{"model": "model that answers yes/no questions on an image's attributes", "dataset": "photos of plants and fungi (iNaturalist)", "train_examples": 45211, "image_size": 96, "crop_scale_min": 0.7, "horizontal_flip": true, "translate": 0.12, "rotation_deg": 5, "questions_per_image": 8, "encoder_arch": "preact_resnet", "encoder_norm": "layernorm", "encoder_activation": "celu", "encoder_padding_mode": "reflect", "encoder_depths": [3, 6, 3], "encoder_kernel_size": 3, "encoder_stem": "deep", "encoder_avg_pool_shortcut": true, "encoder_widths": [64, 96, 144], "fusion": "prefix", "fusion_encoder_width": 320, "fusion_encoder_layers": 8, "fusion_encoder_norm": "rmsnorm", "fusion_encoder_norm_position": "pre", "fusion_encoder_activation": "geglu", "fusion_encoder_mlp_ratio": 3, "fusion_encoder_head_dim": 48, "fusion_encoder_fused_qkv": false, "fusion_encoder_bias": "qkv", "fusion_encoder_qk_norm": false, "fusion_encoder_parallel_block": false, "fusion_encoder_inner_norm": false, "fusion_encoder_positions": "sincos", "fusion_encoder_connector": "linear", "init": "torch_default", "residual_init": "none", "optimizer": "soap", "beta2": 0.99, "lr": 0.0013, "beta1": 0.95, "shampoo_beta": 0.99, "eps": 1e-08, "precondition_frequency": 10, "max_precond_dim": 1024, "one_sided": true, "adamw_lr_other_params": 0.0024, "grad_clip": 1.0, "adaptive_grad_clip": 0.02, "ema_decay": 0.99, "steps": 7900, "batch_size": 256, "epochs": 44.7, "lr_schedule": "cosine", "final_lr_fraction": 0.01, "warmup_steps": 1580, "weight_decay": 0.2, "adamw_weight_decay_other_params": 0.01}
Rows from block 4 of the fusion encoder, named by matrix and row number. Rows with one number belong to one neuron. Each number is 128 + 32 x the weight over the matrix's rms, rounded and kept within 0 to 255. All counts start at 0. Numbers have three digits each.
# gate: MLP gate (fusion_encoder.blocks.4.mlp.gate.weight, 960x320), inputs 107-213
# fc1: MLP up (fusion_encoder.blocks.4.mlp.fc1.weight, 960x320), inputs 107-213
# fc2: MLP down (fusion_encoder.blocks.4.mlp.fc2.weight, 320x960, transposed), outputs 107-213
gate.320:123154113131114093110130139183094120123167105143129106100081145134208162126140134098082130220152099143098174137181181130176172129109219171098139144114157059150105148116134112166106147077114122129110158139113140186138132092120080111131146166117099115102065111110111147061147083167111147172061169196118152147109126109121155
gate.321:119149106138147147069128142134098087150086135132127247148132116153136092083097163176141197213138142065162161106133097087123108138084076100152133090156159108131151123108148093154092117114153136121119122123155149133164170175185205143127096125128148085129128161120104184051186198119130171047127062156146079130116117075176065
gate.322:157143099129162125124140136145121144126093093131131062125109121155088135136125183079091148094145111156150113130157170120119135160225107115129158101114132151118129106125145093190130129155178062139114133120108096132044112171134113135151107116147105132087166146148144147116106102173131140139128159123121089126104079141199121
gate.323:161113138170105134147107129108150118155092135125115040142159145153092129181064141150132166157138134170134099100108112155133137092089158150085197168089124088128071136067102120111127160169174145078058113085121116125139134096099135105142140139133104114111122109162124135131164177131097146092059114137124132170143144120130085
gate.324:074100116124108132091108103126131139126145107113133121164141173108071041140120082169157136180086119151120126107164108126099069126104185149101143108154150076105088130124162134158149107154170122151106164100091077210152086155149087146098137155107135055155148104140138168110158065128117125121118114105120082089096143126121080
gate.325:094132162106067121102140136070112128189106106116164153088135150137137136103128120108091153201145080087092100130067098064095131121129124131140156101159090144114120126168137195156142139109152133183164091137128139203092111135174097170129113120110165069116134087162132067076143174131136131102148153133104197121121172157139151
gate.326:094162057153140080167154120111115144172159180110157151145143147109130165121130138102145131181109097131156136184143151083118145112103171115079136111166088169132090136157124137115154111186123183176243139211197147213204162164216178203124157138151185111165199150138127171144163167156203116164164136116157118155117146162108167
gate.327:150192106104105101061100119160113191083091106101162093108160143147162127133136113133125143144126106107112086149085189124110142105092102138132148129111131089151093147071090091119108117125183095113141121062129095161123137148136139082138119145062131126045145144112127171170149116155094109108069129141120121183123142125124169
gate.328:137111101128095116058145057133189084141176101094123131161168122135161160081151147105104101184172175116145138159080072175085149129136075145108161144160117036230187171165147158124133074119119103123153178124166181197087111080098096138144067144138140083086105135100132134152119086063133203084144084121148166148108062141118126
gate.329:093118166124110121167133159110144178152181113157158089110118159178122119145167132151124121136121145089132127075167135186115167103125157139143148122100156119125090140175097110152120106140088057067171128128143126117117074097079103103158137109083073155105140097092101145081139081110076169104158180152113143105096108121158073
gate.330:112080202132104119113137123101095077132041088116098149122111110151192137113097107174154149080090131067092078076127109141156082125146124105131136148107121111098139045068095150094135192108058072131092102144055092090141094170123094094116156102154105050010091118128128102183139160151135143168090166105096095107111130100138064
gate.331:149121105121102114172080164150155167122161163098124167145174091110156150129127120162096141138150132120134144136166128055167144098137145133134134104063164097136144126152129091137106147119121146134183118149119062113124154103136129152115137144130128159098129128115121157143102148180070189132113128143154152123146128127141133
gate.332:123148074209103131187117151097135090148138092138112110119060163139115163139149094143104119106127122109136152141192158173081171132133137088104172081179157127121123119129078097155156143095079122090115155128112109113138237095133068137141104154155100121157129089076125137121141090178136107164178160073101140193154132139171147
gate.333:150121168123095097123109118144119167177129123070116129185146158126024165163108095127115195161195123089125095090128169103172125145090097186137111153115161063159155118204139158139108124124174085125086106118175092112117104121154145134108110142151108097113104155104137139124111136120127131138096139173084125123108127174102154
gate.334:152137145093099101078161115131130057144064099146109166144121143112109179177107143147109153200123145155107153148158123140140176065088142119164112108094164079125146098123097105132098134089128129150141171087141097132139137145167120168099086099097117099152114173135148117134142163158155121127090141100102188146106113088122069
gate.335:111144153087191171138089134134175069110118139214103124159173138107116144142180129127080123127159230147180159087164203142156096128061075117128142063143088133130075124103089120127151130158134151122102092190081076144121167088191179195064074153145114138114097090162099184106127112135079162121103132122129091156154184114122112
gate.336:079088099128118103135179122130174129116071130131119190102147192178140169090141085119145106162133064077074137111162088193127115150109134169134099155123153171140121119119085097154101148091106176131165106160141137132140138119211111141134154137130089102106121096140166143123147135132122167154138102117116146136124225085111084
gate.337:097159104111060093083167103164112104140195062083116127140074146176171151125132109140109176148135153117142177092195124182204114167093101074153124169113096120130161120083150166129095108170184064077148140150178142150115138156178138091156120164091096170177118166121175157152118090175114162186123080133148107018104121134125111
gate.338:176165137203122031190154158148110151120132119173104126122074116099076170117177190159081190092129156106090109126065078157132117071117053168127128139084101118086179124160110099165080122109116133100060159114149146136072152124123135129126133195134102120116142201146111090165153145143095179109095133119136068087090082161107172
gate.339:099101091108149077150099110109158096119079114128154164170159099120124123100165128059197146104101092089166150134128125156102130197115116128140148094120151088141177176099094157195147131087080107153115107118142108124075111096144123129147136115059090108131143121099089163140147117075080158143109121129119106113178102153150130
gate.340:086128106171118126104159105060139121058176126158137100116172143122129124183193116143091168134072090134177138135184159129148149159123171158087135162125217147183079168163140141160157165173070117151103123127100115145168174129162105124124164079167151097131094112142093130084108133136137111154128072104125116142130114097157151
gate.341:141149095095116124077128175144076172207152094107087134133078138160056109146110141180079139155168104135126097153126112107104125167175118143166114127111121097093128063138153179119115090126146117137170123183137194174164148135119089135076111175144155160072153117110082109175138109149073134106112132114107143140087139092112085
gate.342:175116154122171113089123162075102106109163140127106174173124131117155199117125069195123096109170119089108098123168045124086152138118155124121139085149132086099125083096069133148117127081100181098160120056158160081133148184115113181093155049101100105100211195139155079064167128151150080138100148154219094129094141101076151
gate.343:166180130137106105132129152150139096098071127139096112178147133083129097112153085165126125156116133162105152113185194178112122117139098124157161138083111138117109143136105149148062061168135142156116136122121140152156160094123137120159150159127119110089131125158113055137103095131163151151126115191199096172111099134157042
gate.344:132125095170116177117124148122114155097147126121095162135158100141150149128102150113130112137113156155128096102114103159130153139124103137072143121101163165075108116125107122135147129105100147167186134134140138102122179149133142113123118149129119196110072064190135122132165168159145132109133165128156123106126142190072085
gate.345:143150129125116103108160173173149166121157108112109144107121158117154137102093110176131096141176081151104078209171134154150145128133168134135107085099134137149067191093139163135116088076093144125182140077115124109149085090160116119147074179061063132143147126134099081202127136144042132117133122100172145110091166101123104
gate.346:162137115106084144045132142127113149135078097112021209129130122120076109151110097119089192156203128179068113161113170158177092080141115104139080151140170089042174156110052083143115160116151131121125105114141114201128130067107111125097140134127174116130137173179157132134186147149153070133083100147106131169116245123149158
gate.347:109124153122159154182119124152149100130120147122158124083145144140080117094115125138131144101113144107133111133099114103118162169119085125147111150119126139122154143164124125145124092125159124142162113152194132123108101124075078107123087167154111108100124082120048151077166127121147165133162150140171151077094157169134166
gate.348:152087070173135121124158046124110069153103130118093117124140081155107127098150188110140135155104126154136118065118097131049112095096087129137106114103148118098147202085060150109081144085125099152162108098176119145098136134121083193145108120151100086114112128092139118113151136103117136144114158158081177091184157110124136
gate.349:130165135086129139149092131112161104129137136180136121131111146151161108093145109168111176074203134129123036155124132149170118173133145104122100131165174183110112174154144131185115086099154104176158151088161088091185094126132097150125112088111204064177178123122081149089162124136174138129190084155102085104134150174159128
gate.350:088135168124127108122069117158127134183088152152168102154176093205119123098099065135160106163151136122048146093091164173152142164118137132101121113086160139151116042187095107167061118148139110120171085078139134080133095178092098105125151138100151095121167138206129079101162118097162077159151142081112101157179174137130088
gate.351:143061142104051073136126168152113057156085175155073086120088170104110180103140069177163116126125146123066066148121185106171124106175140169147140047106106159126101099096157171106132106143147114142106139063178159131124168143066101128044121109138121149135071167115145095159200161125103090123133056128137135146143206132109104
gate.352:198093113118082172150197142149114084099096176178171141165128124125130195190142086186112173125156144106105123147151156129124119097173095100136175145136115108148144101128086102157135079142151164150118056159096124103116144146087097091135085072118101053129154130142145135123147098095113132145168145130062148131096134110132102
gate.353:143173042102130114097129114211112110169156162143120127143111149138139128105129125152191111155117134173175136192116083071105132088092131056143142084127170140123118145141097127084089138173128177144183164069099120087079080163116116092113127153108124199124113072179162083213126155165138177118160133080132122088129104124080160
gate.354:166152098129070175113178097122073137127093156106139137083125131131145107120134031095109156106168085105105062136145102101116101159130157106111129133159102054171133116138167105162162132111139131153185097113207154150143143162130154114131130116146174118108110157161140190135141112160097133201173150134204163119132136125052080
gate.355:145119190150162080143102064075098037125061112159078088071117154128175127130122137143104135131110027149104123129116101150139060146134159115176087126170145095173189112104088214147147150155118130146113085119156106109121141118069049097129106102095151112138082114163112128106119089120111168117160123099059192149084091102134120
gate.356:163155127117153122065126126115098098125140213106113136123186092084145108121113081142161135157108181155115142069067125172096130126077158174143136077100148093165112140127084128202063050104148148130118107137155144063113193154172153114147087074147140169153151167105146119123090132194074161151167165074146149151107104080113126
gate.357:191103204071064117093131110096126236152081164182071123120111094174128127122130123098091092144085105106083116060140118173150208130116093134117123150098139154139182102060117140174070133113078113106188154094078161132068133144102154107087111129095158127163095131174079093189236117140111176166099137105114119081150096137109107
gate.358:126155134137134122170136127189137068116163145128102149135125159122126150096176201110115128133135171073134160127169142112116116115133142170156103142128120136187186178143151118174119045129142058100203194122091092109155101117058077141105103134093070108091034148127133143141115145122106206132109087148143137132077134116143160
fc1.320:133114118042141172140133111118132131179086125074141135189134099174074094095178115134125163103148207134147100159122111134220081172104111138132154100104072161099128128087057110128122109143186071137127114151151188134047105170146143135131101125100164136082161178209127145176115180042151100078099113143156163130151112205084133
fc1.321:157190174157116095168122176106064173121145165091163057109129162148155173139115098093080180203096139111101070090171117157119153106143156127188125102115189152139156157150070125109128143154106175099130103086100119122118153105094132111145129154132148169167071150189085142144127134148145179141102152116072109082120162136146152
fc1.322:181118120146120159098099141181099087110086133151126117140143079143179103149126198078103128127135144103176124119156111115091130167169123184121130174080161167166126095164119134128119117155166089097070109156104151088136103124126116154141095092126107169140134075125101125075116127135100190150169219121148186097154148182069144
fc1.323:080132127136097111149150128095149166135113113129087205104166068145083155065133138144125136063142086134133091085150156099145116077114154168105128078130144135163167140080109088157129116077144129129075108125166119170143138168139102139121030185103127115121059080081120125108164114132124174169039121142135142162116182093119103
fc1.324:158151128167105118135147152142144111136118202089176118085078102158102137152075143154119174104123174117169163118139147117113135132104155114149174091074115173162114183147090208194152147125128102143164119153138107109172118135161128142196114166157101129153125132133168142102123163174139167133151172104111104075178110123210125
fc1.325:155116191091096202154063134105090100151088116142120117130115122094140156105094144074119127140135109157084090069137108116120109179097151146088143173147122080122144127170106149143136139096093147234202149132146150109142121162149136122086145099112153096110141129129113078116142147120112134154179073127121078108111137181153109
fc1.326:040145125122123105160131110074098143180188167120149166129131150134094128122100143134106156186094079120168164190163125103082128124133152138086157125134073140185094123144142203070159131183125195153196168165141130197140169145150122165176170117100166095161161123132142154134130147185168101169182114157119111150141094160117155
fc1.327:109123136118076134099128100134154139131127186149111185130131147138136140135115094177116172102142183105120103085166089134110127178144126122113065155128124111152118136120089106183156106133148087120158158008097120143093126126127173163081111055135119106113122141139152127081070119133088121121134103126117124161185127154128098
fc1.328:133109113116137094118138169138134080090094163135126144116129147136049052153126051167112054175202114090117078145181196116125168181169199129173108133102104215109130115059124167130134121101115102132124163175102089072119154176132068150080174137118077154121118133157089089097107115137122075134143137111146124127143184105163106
fc1.329:167139150136161109108132130148154104096080138157123153113091114043096090111130132136123052104137159151153117192131130086121058133133076095167108090164152182115145066131115140089123139108150140108049088121123144100142159164168187078102075163172194147169110170171150111177102134154155112132094074121130134131114137095132140
fc1.330:171100102134109100149114102105112160161121206108120164151057067156076188125161137104103144166115102126195130181138026132106150149119088063098099088087147198176104162163113119135103132130157157153207107155169131132096215162092165160108138128083163169168128107131116093093092106135105173108112194165121157147122132161137199
fc1.331:144131156146145138133143118095121119153148173105153136155090150142138153076117127134095140134124168081099109154134140102163133131129124125105129109195105161110086080113141098087118101141161178135101118157136121113151132124129079101121180137141092137101134098159134118122121179127113096113171164161146110092135160146085115
fc1.332:066150161057083183094136163176144123137154131108123132123202099133134084127147123082187061145139131168139135154171134163138092133135129183126121181076108136118164161105143121185182125156148144141118106156079146134053107095152165177048163135097151120139137073192160083163115111073156185127132052200117131115141077128124137
fc1.333:132190132099142113134135145162191126142124158132164163121131144097081069141068047202112091122081170141112162189181131090182135158157193114121087189173140136169110139176120094140089100153153080064076151176120134098096080089147116128090198171160149095158116118188198154133133180126113179084126133052161121160116209146195112
fc1.334:093080175094133115109148111092132142115131135124133128099125177126118112081182091171112146099132113137138140081144180147137102174151092121143108172132103160131157150163098132149158136137185126084131179116144135111114115122126140144165121118096118150163158145121122083132156147142088092129090159128157140126139119116117095
fc1.335:092101065152098115121083150169116078123172187091109124116178101137138132126129158063136137146137147152115130069178150068148112122134126080129137067127105132124088116136070096119090090130090154184044060150126122132103117144219124185109100089185134170134173151127161132124162061135098117102102126105132113184151156137081136
fc1.336:160108122142089170089179100166146094135125159177115078117112132113153148175161164121109143120105171104115115110132158154073138081101181147171135123163127135098099127134115082127124159118129125100123158107150102154177137118107116042074140101130121155155140166158135131078143074091144150180120113084089166175162155158117146
fc1.337:129129092113079098126178094132071094127145131117095145144129182140236141135139105118133104076150121190159137098159101173189113152069182130122158145127085147141111149127096099123118127126158132205175063106167123163157173155189143131157117136086104132191195182105131139105084066129123179165110079117171102083126193126154147
fc1.338:167095121137089113072150037117136135106124159152112089121145084120129110130110026127080120141119135135081088140167179062132143162145116100143129103169109089161127148164123091176177140135153148137195134122172114100222204160109169165150140119243151116174092111159105118086111102139183073140209153155133109173177142125080122
fc1.339:152123138097091127080105146124123103153156084145124157137107132102135090157118158158139144086167101078150169147136168100116103142112097186141134128115106114132086105111113129166134135100114112172124144173157102119174101132096118155089091107161100130126185090193152140080153098114093177140163155152121160130173158123129164
fc1.340:104116058133114165101135174137127129171144114131106081105093104132099090152166153087138116132206128130125116140138130115112124170131121175131141114120152117146154171082119047084107096188121143126187090091136095122118126147110132096161185152108088117101127127116100094144158148114150131134112070114146100150089172106152122
fc1.341:192148105124112124138169079155148036071139113141151166110129078077087116113197166158180172112111117096156165090106161144149120120136163106089164153133137090133137108139166087129165157136089159125116142143142069071103084138158137145150090135138066154178077145089100122097129145125128140128085109112202095097122129146160161
fc1.342:041167061154049140067166120176114095095080091132097048106143086108159073125123169083103133132117114150132171139087187065204158138123090145125073129169151137105145197110152115117111093048118080252072164118152123141153168068147088128147115061181195120108064153120121117111104037118140151177137106101063077132228122181213139
fc1.343:109170125152081145074109164121137128133083117083091145116127142124149079154160112134144190188155137063114164105153182165069182126065142091130146153114098146115135136097137095120144097109092085022115085104120161172162105118137067129092147105095120145159076122150134105120114139126123151118126068134162183127100148155151097
fc1.344:137114152164126122177078109144143140168118105080110132113152087108112130137121136125133143124095154153075106090135097125149136121126146061107153133081130138140108076140119120161137147141141171089175144153107115085148075156147133108079114127075108152155057054206117105113128183107091143112136122129072124166068167143084099
fc1.345:109092120173175111168124140192134103129120103128140136114141082139105122124149144096185124124109077097199160095106170161099072124054080114150127120145124137107150139144115156126181088110136048119079083121136151109145121111108135145141087086114111159178133081112131123112115154157123109110160183169142110171128126104145127
fc1.346:131070088119143120122134095110133127137133151091130178137062098134104158151172151178142086161137159114141131153163147114162197177130094166121108110135108151173148197131072130124135115133156146085083140183171129085147112177196107086163136203085121165166121139112068100157137169084165170181170187139170154137135100122125136
fc1.347:132137140128109108184101142127116172100166111104153109097152140074159137109160132132151153165092098143102166106118147126120124087138097132116137099122129144122115134162126092104123128144162147133125167091118143112127152113149139155114125110148172109096113118139089185106150156108107178074100092094105102102047106177114135
fc1.348:097081193094125101137108073110122153134146096168104150105128147091179088105066140092114086106129129126079165096103102195115123112167137127092088114142142088140136114160147132141097140096158104059089101090052107099072033087094025126109121093093099063152087146155082132160090136115076136139096077156107177125091118135138113
fc1.349:185128163147143162136112129142172136071065155147127128120138140168180110118195127136118129134128153116102062110221085163173159163155092129170065086159127116102125108106114128155132065123129107164155126124119094124115145109148145079126168133147142080073153138081113095130125138136108104082151132124078122138088078134097115
fc1.350:181125106130148116092158083134127168130134093142097084085105158154082128174119112123081134180125170149103113087098170157132114166140161186107170152102027118096135183113150099154079201118123080087108144095068103112141115162105140136114125152109183095076106130155130067077168138096034110141141089157115096115127184156122114
fc1.351:119187091137139129212107157096140104077146185172123048160097199125138153174132058088124125121132129132136083151088198078155150099095185112165122079089107160122090085102143154086152138204119071162095177098122145160157140149122105110162111089067115109061132122074146110110082083132125151156094129125061127142121123134144169
fc1.352:134130082089142158105147147124096151135148145141081117171123198110097101201114123144158138139130128142121150140168122180123177122209120125101132095128147137118108110093103129095117149137099151074137146136141108141146178176088073129123201096102145094063103121136099159107156204136110104064144146141162152157190124174118132
fc1.353:138115132110086085158157139128152160167072134159126186138113066152114181144158125138098148137143173123094113124126095159125105169136122110127132167150110151117118139016120111104175130110134096104143136123128173107158174143137112156161147149144198101119127119074100134067103119157101110150137147126078177134189153061142119
fc1.354:115122193143103162136111134122091159184104123114157139126141131155148143128122081108157166107129106122144064088137092157055083140089111139141122134095141081150095111127157069150071177178074117134146120097112149125102086107117111130098154119103168131135169150144117102129136121160120148165115167135148159078161115122034119
fc1.355:074128126117096134089093156157147112167172136144127150182164129187111206142140136124111148149174089144162069107148135154189162110174102164104150172166140100134123160125126086124109066118110140127129159112146165112139167133141139183152163170135077136142189118169124198161099160166139103153170169135107096111192134102180151
fc1.356:111128145116106115089081100111154145097103083103083044158127106183149147190070109105160188097156114113104133109136124080166113132110126134161100092144119044109114070114182175166099152151077146165083068124110112117173122089171108137131093050069139094100131196101095139133094091124088153123124121143105110071143123158072161
fc1.357:151068122063161095075154116119154172112158062063137147121137135114119111151156144090124217101162154154110072085118152141104129109164110125205124135168144100077111079140099116187132098104110133110071071044107113082064080166079055136083069009100119130081121134068139134182182115066069116088102162133154128081128119118121156
fc1.358:125133098094101121065137123111119179135107127101121072137107140102137137192117111138112095111114104198117072132092104096171136122106093072065107110129108130113095065100138128066167196123122181130052079134160161105075126124186177112151171119166191169106170146095153117096153089143096062079100171047108121137152144131108158
fc2.320:165152123129152173126102164150141180110188121132185137077070137119119094102102147159139123161108123111107152126137130115105147148125161127143153140129169172166178118140140158138165117148078089127122110139103097163117126159121112131113093087108107135133138112153147132141119086166051118190162114142107142082122107066186095
fc2.321:079169113229121083130102149126184140141098107107113108140115111109167120173102169119170127109105136074126126162180109096145130122118137174132167230136163113136146112077118113146169145132059167156110140119128080144179137150113118065123114135133051140141090131148113128125111099098045130101132136111129118139105173152167096
fc2.322:102163124140161132078145143096142121085131180124081153057100120155140137087100112085164108146141109138088146133179080121154148119139104115172126109110158165120128074075142057122161172113091103107105096170158122133138105151114155141122134113137152135105064166132143101097162149152157128123190124138102142078108146106112138
fc2.323:097101114112146138114176116115124138128215096136138099133164144124073136138112173119174157136194141138121165105097136145193193079150159122101072183106118127136126132115104099151175100094173149177124099100091153142146137093146101137166175134133096104171108116124138140139124070123123126148082130098095136110107169139139119
fc2.324:103127156142130108175159112187121094120123140109110144152147174134096127173104142079098104203216130169120165081096132129077146183122094105140108142133055127137150153142125125114171097189172142161091149114151185156101107121107102159064140137153147135069126125068148141128116152112103080111136185132120185174088140107165125
fc2.325:124190163149075146148043111121146117116089084139144122112123128175096130064152158085097162090144058154126117120153096090117129098094148129135131143144178115141147089164169113141137104140087114161110067212150155110153152179082116137177119130118116123071118153116185156180133131127125127144115062126158111113118169194109121
fc2.326:151075119107115140142091089145146135108122100166141119132169110134168083118136193156089080074099154157117103078114088119163077150117131133154139161128161122107080080099157188127164160147192115148084152152136163097141140105111136104127115146152066148128113121170134113165067086094072152092130107133093118128152182172109103
fc2.327:094138122201126154151092099149168099104108169138141152144107144109149184119113130102100129061163175141104092127150150099182141167091099081101107172134161131143136077168105088108096137138063118172172104118086114174122126110099083087118071139105134108118151140136122132133112130131132134113180130117113124166115131108138135
fc2.328:135104090167129056053161142086197112166095184115088083059032119187088110149139118141132057093099113186137140169157137116143146141173108122209095087147094159056077199127095044176081116109107123137092151155143115110147085123119112060156144129167068176122170156148054110099086107103126123193096137150095120190083136131175089
fc2.329:091128105138145109158110119134143166138172115112148102116083124121134154152093069162134120122128167157104138133127151146100160137129097101140143130126109163150166150153128131144143105124145127107160160111146118175088126122138131125115089136142060166089118109183154169136085128141104143145102110120114157135171101162153144
fc2.330:150106146114187103080151106119114136134159211138140133157122163104141146140154094095140140100142176127116115096160160155076168157123146128146103083103139127129162176105123177112099134120147126103108146119093097127136127108124161148082137104176189125095135204135083155142075099112120138086104159127148121150080098060155108
fc2.331:140133117133077154126132084125153107145114095154149150096092187133141129153164150114149157110120124115166127100152118104136091126107138144171153123127166079134139158092115145136063114088147122133087133145113148117111139119152115083096128151130086123135169150097120186093141121152157100111158135136096141155151127157104106
fc2.332:101154084127116129140184170137067155059110118060138120203166152101113107165087079169145147154133141187199135141141124108149158117144131145153153143104093134139149141100076137085147144076125128085138198071173088135099115112144156150104097105137105148165105160146137091107117144167071110095128104137093181103097130135160078
fc2.333:124189116095139153068134150192113122127133139132110101141125168098096116143114066143145071097155120164108129146086144106110148108129160113184095144158069128132104199088118105190129101121141147171093133116091122161095100037145140070075142119137109117152142131114143129115115143118137110143158086045105103216159165145088101
fc2.334:159174084143164120137145099117150122142135132161121079145140132149123144176114082119156141179131121092115211103127158111117128080155106102119144140147067127080135154117083106157141123131143086140123121160169084121118113138133115126135084144103138133117131140162100104111147171146097107108100138184129143171164181129124086
fc2.335:166109053128124155127130105101137100159156087138162110122140096108134131188125113115115152123141107081108077114137141147158124137124154078128146133136125123131142119114115145048135143104099139110102169071140141170120120134132160133167108104166148155130156147108102166095198085196122115188104130177110124089075122092084096
fc2.336:156134086108117099159147133140097120135178140166134132145110094083116107179151153118126080145149171089108110141192074130120114119138087170142146130140154139173124114063092115179190111099127124090136120142136132148139106139185188100120117156189126123105128112164129132109097114136143109089170064106150151137140143194149116
fc2.337:126106149194141127178085135128192128086138141160163135229126116113162171167165220101132139142111126099144154138253141186091110126173126168101123157195118200163083095123100221094108106117104135145184152095119182157100088172105159117098157127090098030111128094169089105113143126113092159091145087226109152156180143110118130
fc2.338:175168140117135051151120114122152123133131147097130141122117121053141137108123150127140182135114100142133142139126098092173151163181071158120112132152121120150187127129085092104150152152089092138131101110146132075146140217080183083102099134114143155103056150069125096120151136147113130120129181061115157089132089127139136
fc2.339:166149139107069133154164150205120118157133169117156122078115117122118157145104057144096137123154160159115163161104126127100098179134173103139115157162116110148169165094083126110101089151150140166095142148121148141074131100128086169116109080172133113091139143137150193149083098125114081154119132119139163146137120154089082
fc2.340:150155108133151111137132052120148112111112158144135121147125127121111152144171232083129138118046104130090136169125111129134160122115135172117136135142129186171201110091192160163104139144135145123112105123104101125122101142151116109128144105102138098056125097158135163137134148093149116133163133163110114126177115170159116
fc2.341:145152081104083081102130198141124125140117123119140096155092163134132133147071145179121121168127146177120153157128135142174166114093121126205122127141098141196121115165094133153181134125133113136128169113127136127109089092113160114071096114135130162116150121119155092147150119127105111088104134136140087172197153106221121
fc2.342:147157127177112044190117142153154112149126137093140158159101121129120187099168159146150162136110176209125161158165153081086173092094089142171160117137124122128168110134070129161156132171195140070142146099094067155089096140114174160214105123068094147137047140120200163081144171119184124125121072062111114136125092103203108
fc2.343:090108104137142139101120097149091164080118131171110125103097094127134117192159127069072068164187117111119103087125079179104103126145086117130111115069099122160125115080162120119147133171124082137136053126155116152142082132136171095102145165107132150153137126148104114087138216175167120053161114174175157138132143147136137
fc2.344:119151138165147140166084158165130116131072092137159157149168108162126127146132135116102163136114140096103148159141143160170103117091103151097156141167142174105162110129151139121122162162126114152166132169152157125132094178121132139097086107134166098183053136123155147155101152113123145126166093149168132083105101149084110
fc2.345:121148110109110121151167196175146153138119127116124076142110139076126143153126105160156138174102130100109092167039137108148127165111178160142122131138109108184154159111083112115125113096120119143159112118069052124182061099117148096099109142089103124159110114098125159102108136076136107119094124127128131102139167161136172
fc2.346:122118132079137058091151159120124157125160195166107095104172063096122104144124033208149149166130148151188133132084158149068118168127102120083150118072061126184071136074105115193136155089168130107189150068100134108133069139148192121098154115125088138159154082094147123121125154116077167135085162100149144131171183138166138
fc2.347:109136158139130109163153120134116143152139183124181139170126178153125173151136141137111146159100098121145057106100121096118132168112128145135115127117101156127076098164134157092134077145184102158140142138124096122119121111134132097127149176079124133128129139074162142156102133088205138143116076109145156101123137151157078
fc2.348:138106069127100111133091111177129102126143090137121130125079105106114093136131183159147090141121148133112138121168173118152137111086106158102160123107170166171106104117138181161134099157120167144087135124132099084110128092112111085133170081145117143128120103173154198142083124129142150121094091117104131144142138158052163
fc2.349:142149067129145096180052101143130136146100180160113101142124078134141143113196143112129135099136083074121116134199138159155100134062141141098103139135143121165138098160118124131105140158073126210171119130134084115124091192097069098159129090061137119109169124140125100106139152122128142094106147125086167105091076121106164
fc2.350:154105110137131167124169075109149147062179119142171156143096141134096072108056165095115107156111116119141156096154170130124104082130118108117147084117044089104116152133153132140089098143169088113095137107119100076112162117124110091101143120091126144093190089139148149132122137085119137169099128144155122185100125129130123
fc2.351:148126095131137146168139170162171082116098080133134160161148109149176132121086120136087139101115115133132125088163096109132077093131160123132185130148077097108077114075148158112136134157122107113113135109204117100101114158092132166134095088093070116106117148137130155128096120105126124207088112100139135152125085186143127
fc2.352:138115101130092161186138092117033120176112096143160118134126147178104117148086132161056160091194142070134145121072152168137051125136228119123153199136110108184101150080129158096115166121136201151135115144146154097156135173111100093158120140154147111123153142150177134131121116106111054129093128100092127137084169115150134
fc2.353:103117114135154148138181161108172086132073102141143196135158074120105135113198088086149139197158174146087141131193155141087148077080094123166131096137038118159180152126138106148130097101134060113147166128172111128135176112128155141134141041083097139115095080069114108151190112170134113163135160130131147163145117133115176
fc2.354:085123175120163130095047119170128144107113086131099118164132101132126117108140114116158137104087092101096076098108112131136086118169168177116138152116126132117093130106163086163102082108112123199168072146148144088160126166175113092102144122159162059144168121168115111185075100128140185113101163174160181087140178112034163
fc2.355:174134109139091104123129139135135152177156150088085123108130145123135100154127000111095132129162117205151083167125080072080112109175127120117156150132140105098146185131057125146159177109116112096100173050174135114095109107129117133087079147158078132105095148149090137052113154144136120133108102140111114116121145190179156
fc2.356:125116142110127169117048116152164117084107091075179143180128116093087153136097179154134165105116088088182137115166157122153131162116162129142164157096176122124135087116181134079104105126095139110160080108174131160144137148132107139162116095105117087110128151089116185168138137111153115106105139145092130044144103163045142
fc2.357:121132119113137125132083116203149126090151140093147134131116095088118148105142128145118122140146097065152132145107101101123197161080138154139089155063130140131106127140155151118103121106121180137146122071151138102100107178129091155151078115111103094113177084107107161145100166114113153069120141151158140079190135152084160
fc2.358:115138128113145132169134126118115118122152121139123171135098139099148132133163141155119126102121148123153100174160088149120125104152132135107130155120166138118141067123117128131122087184154085137192164128129112143123119143098136142146132133115103153131059119190170132145110160108098126117139098130122134138113152141151153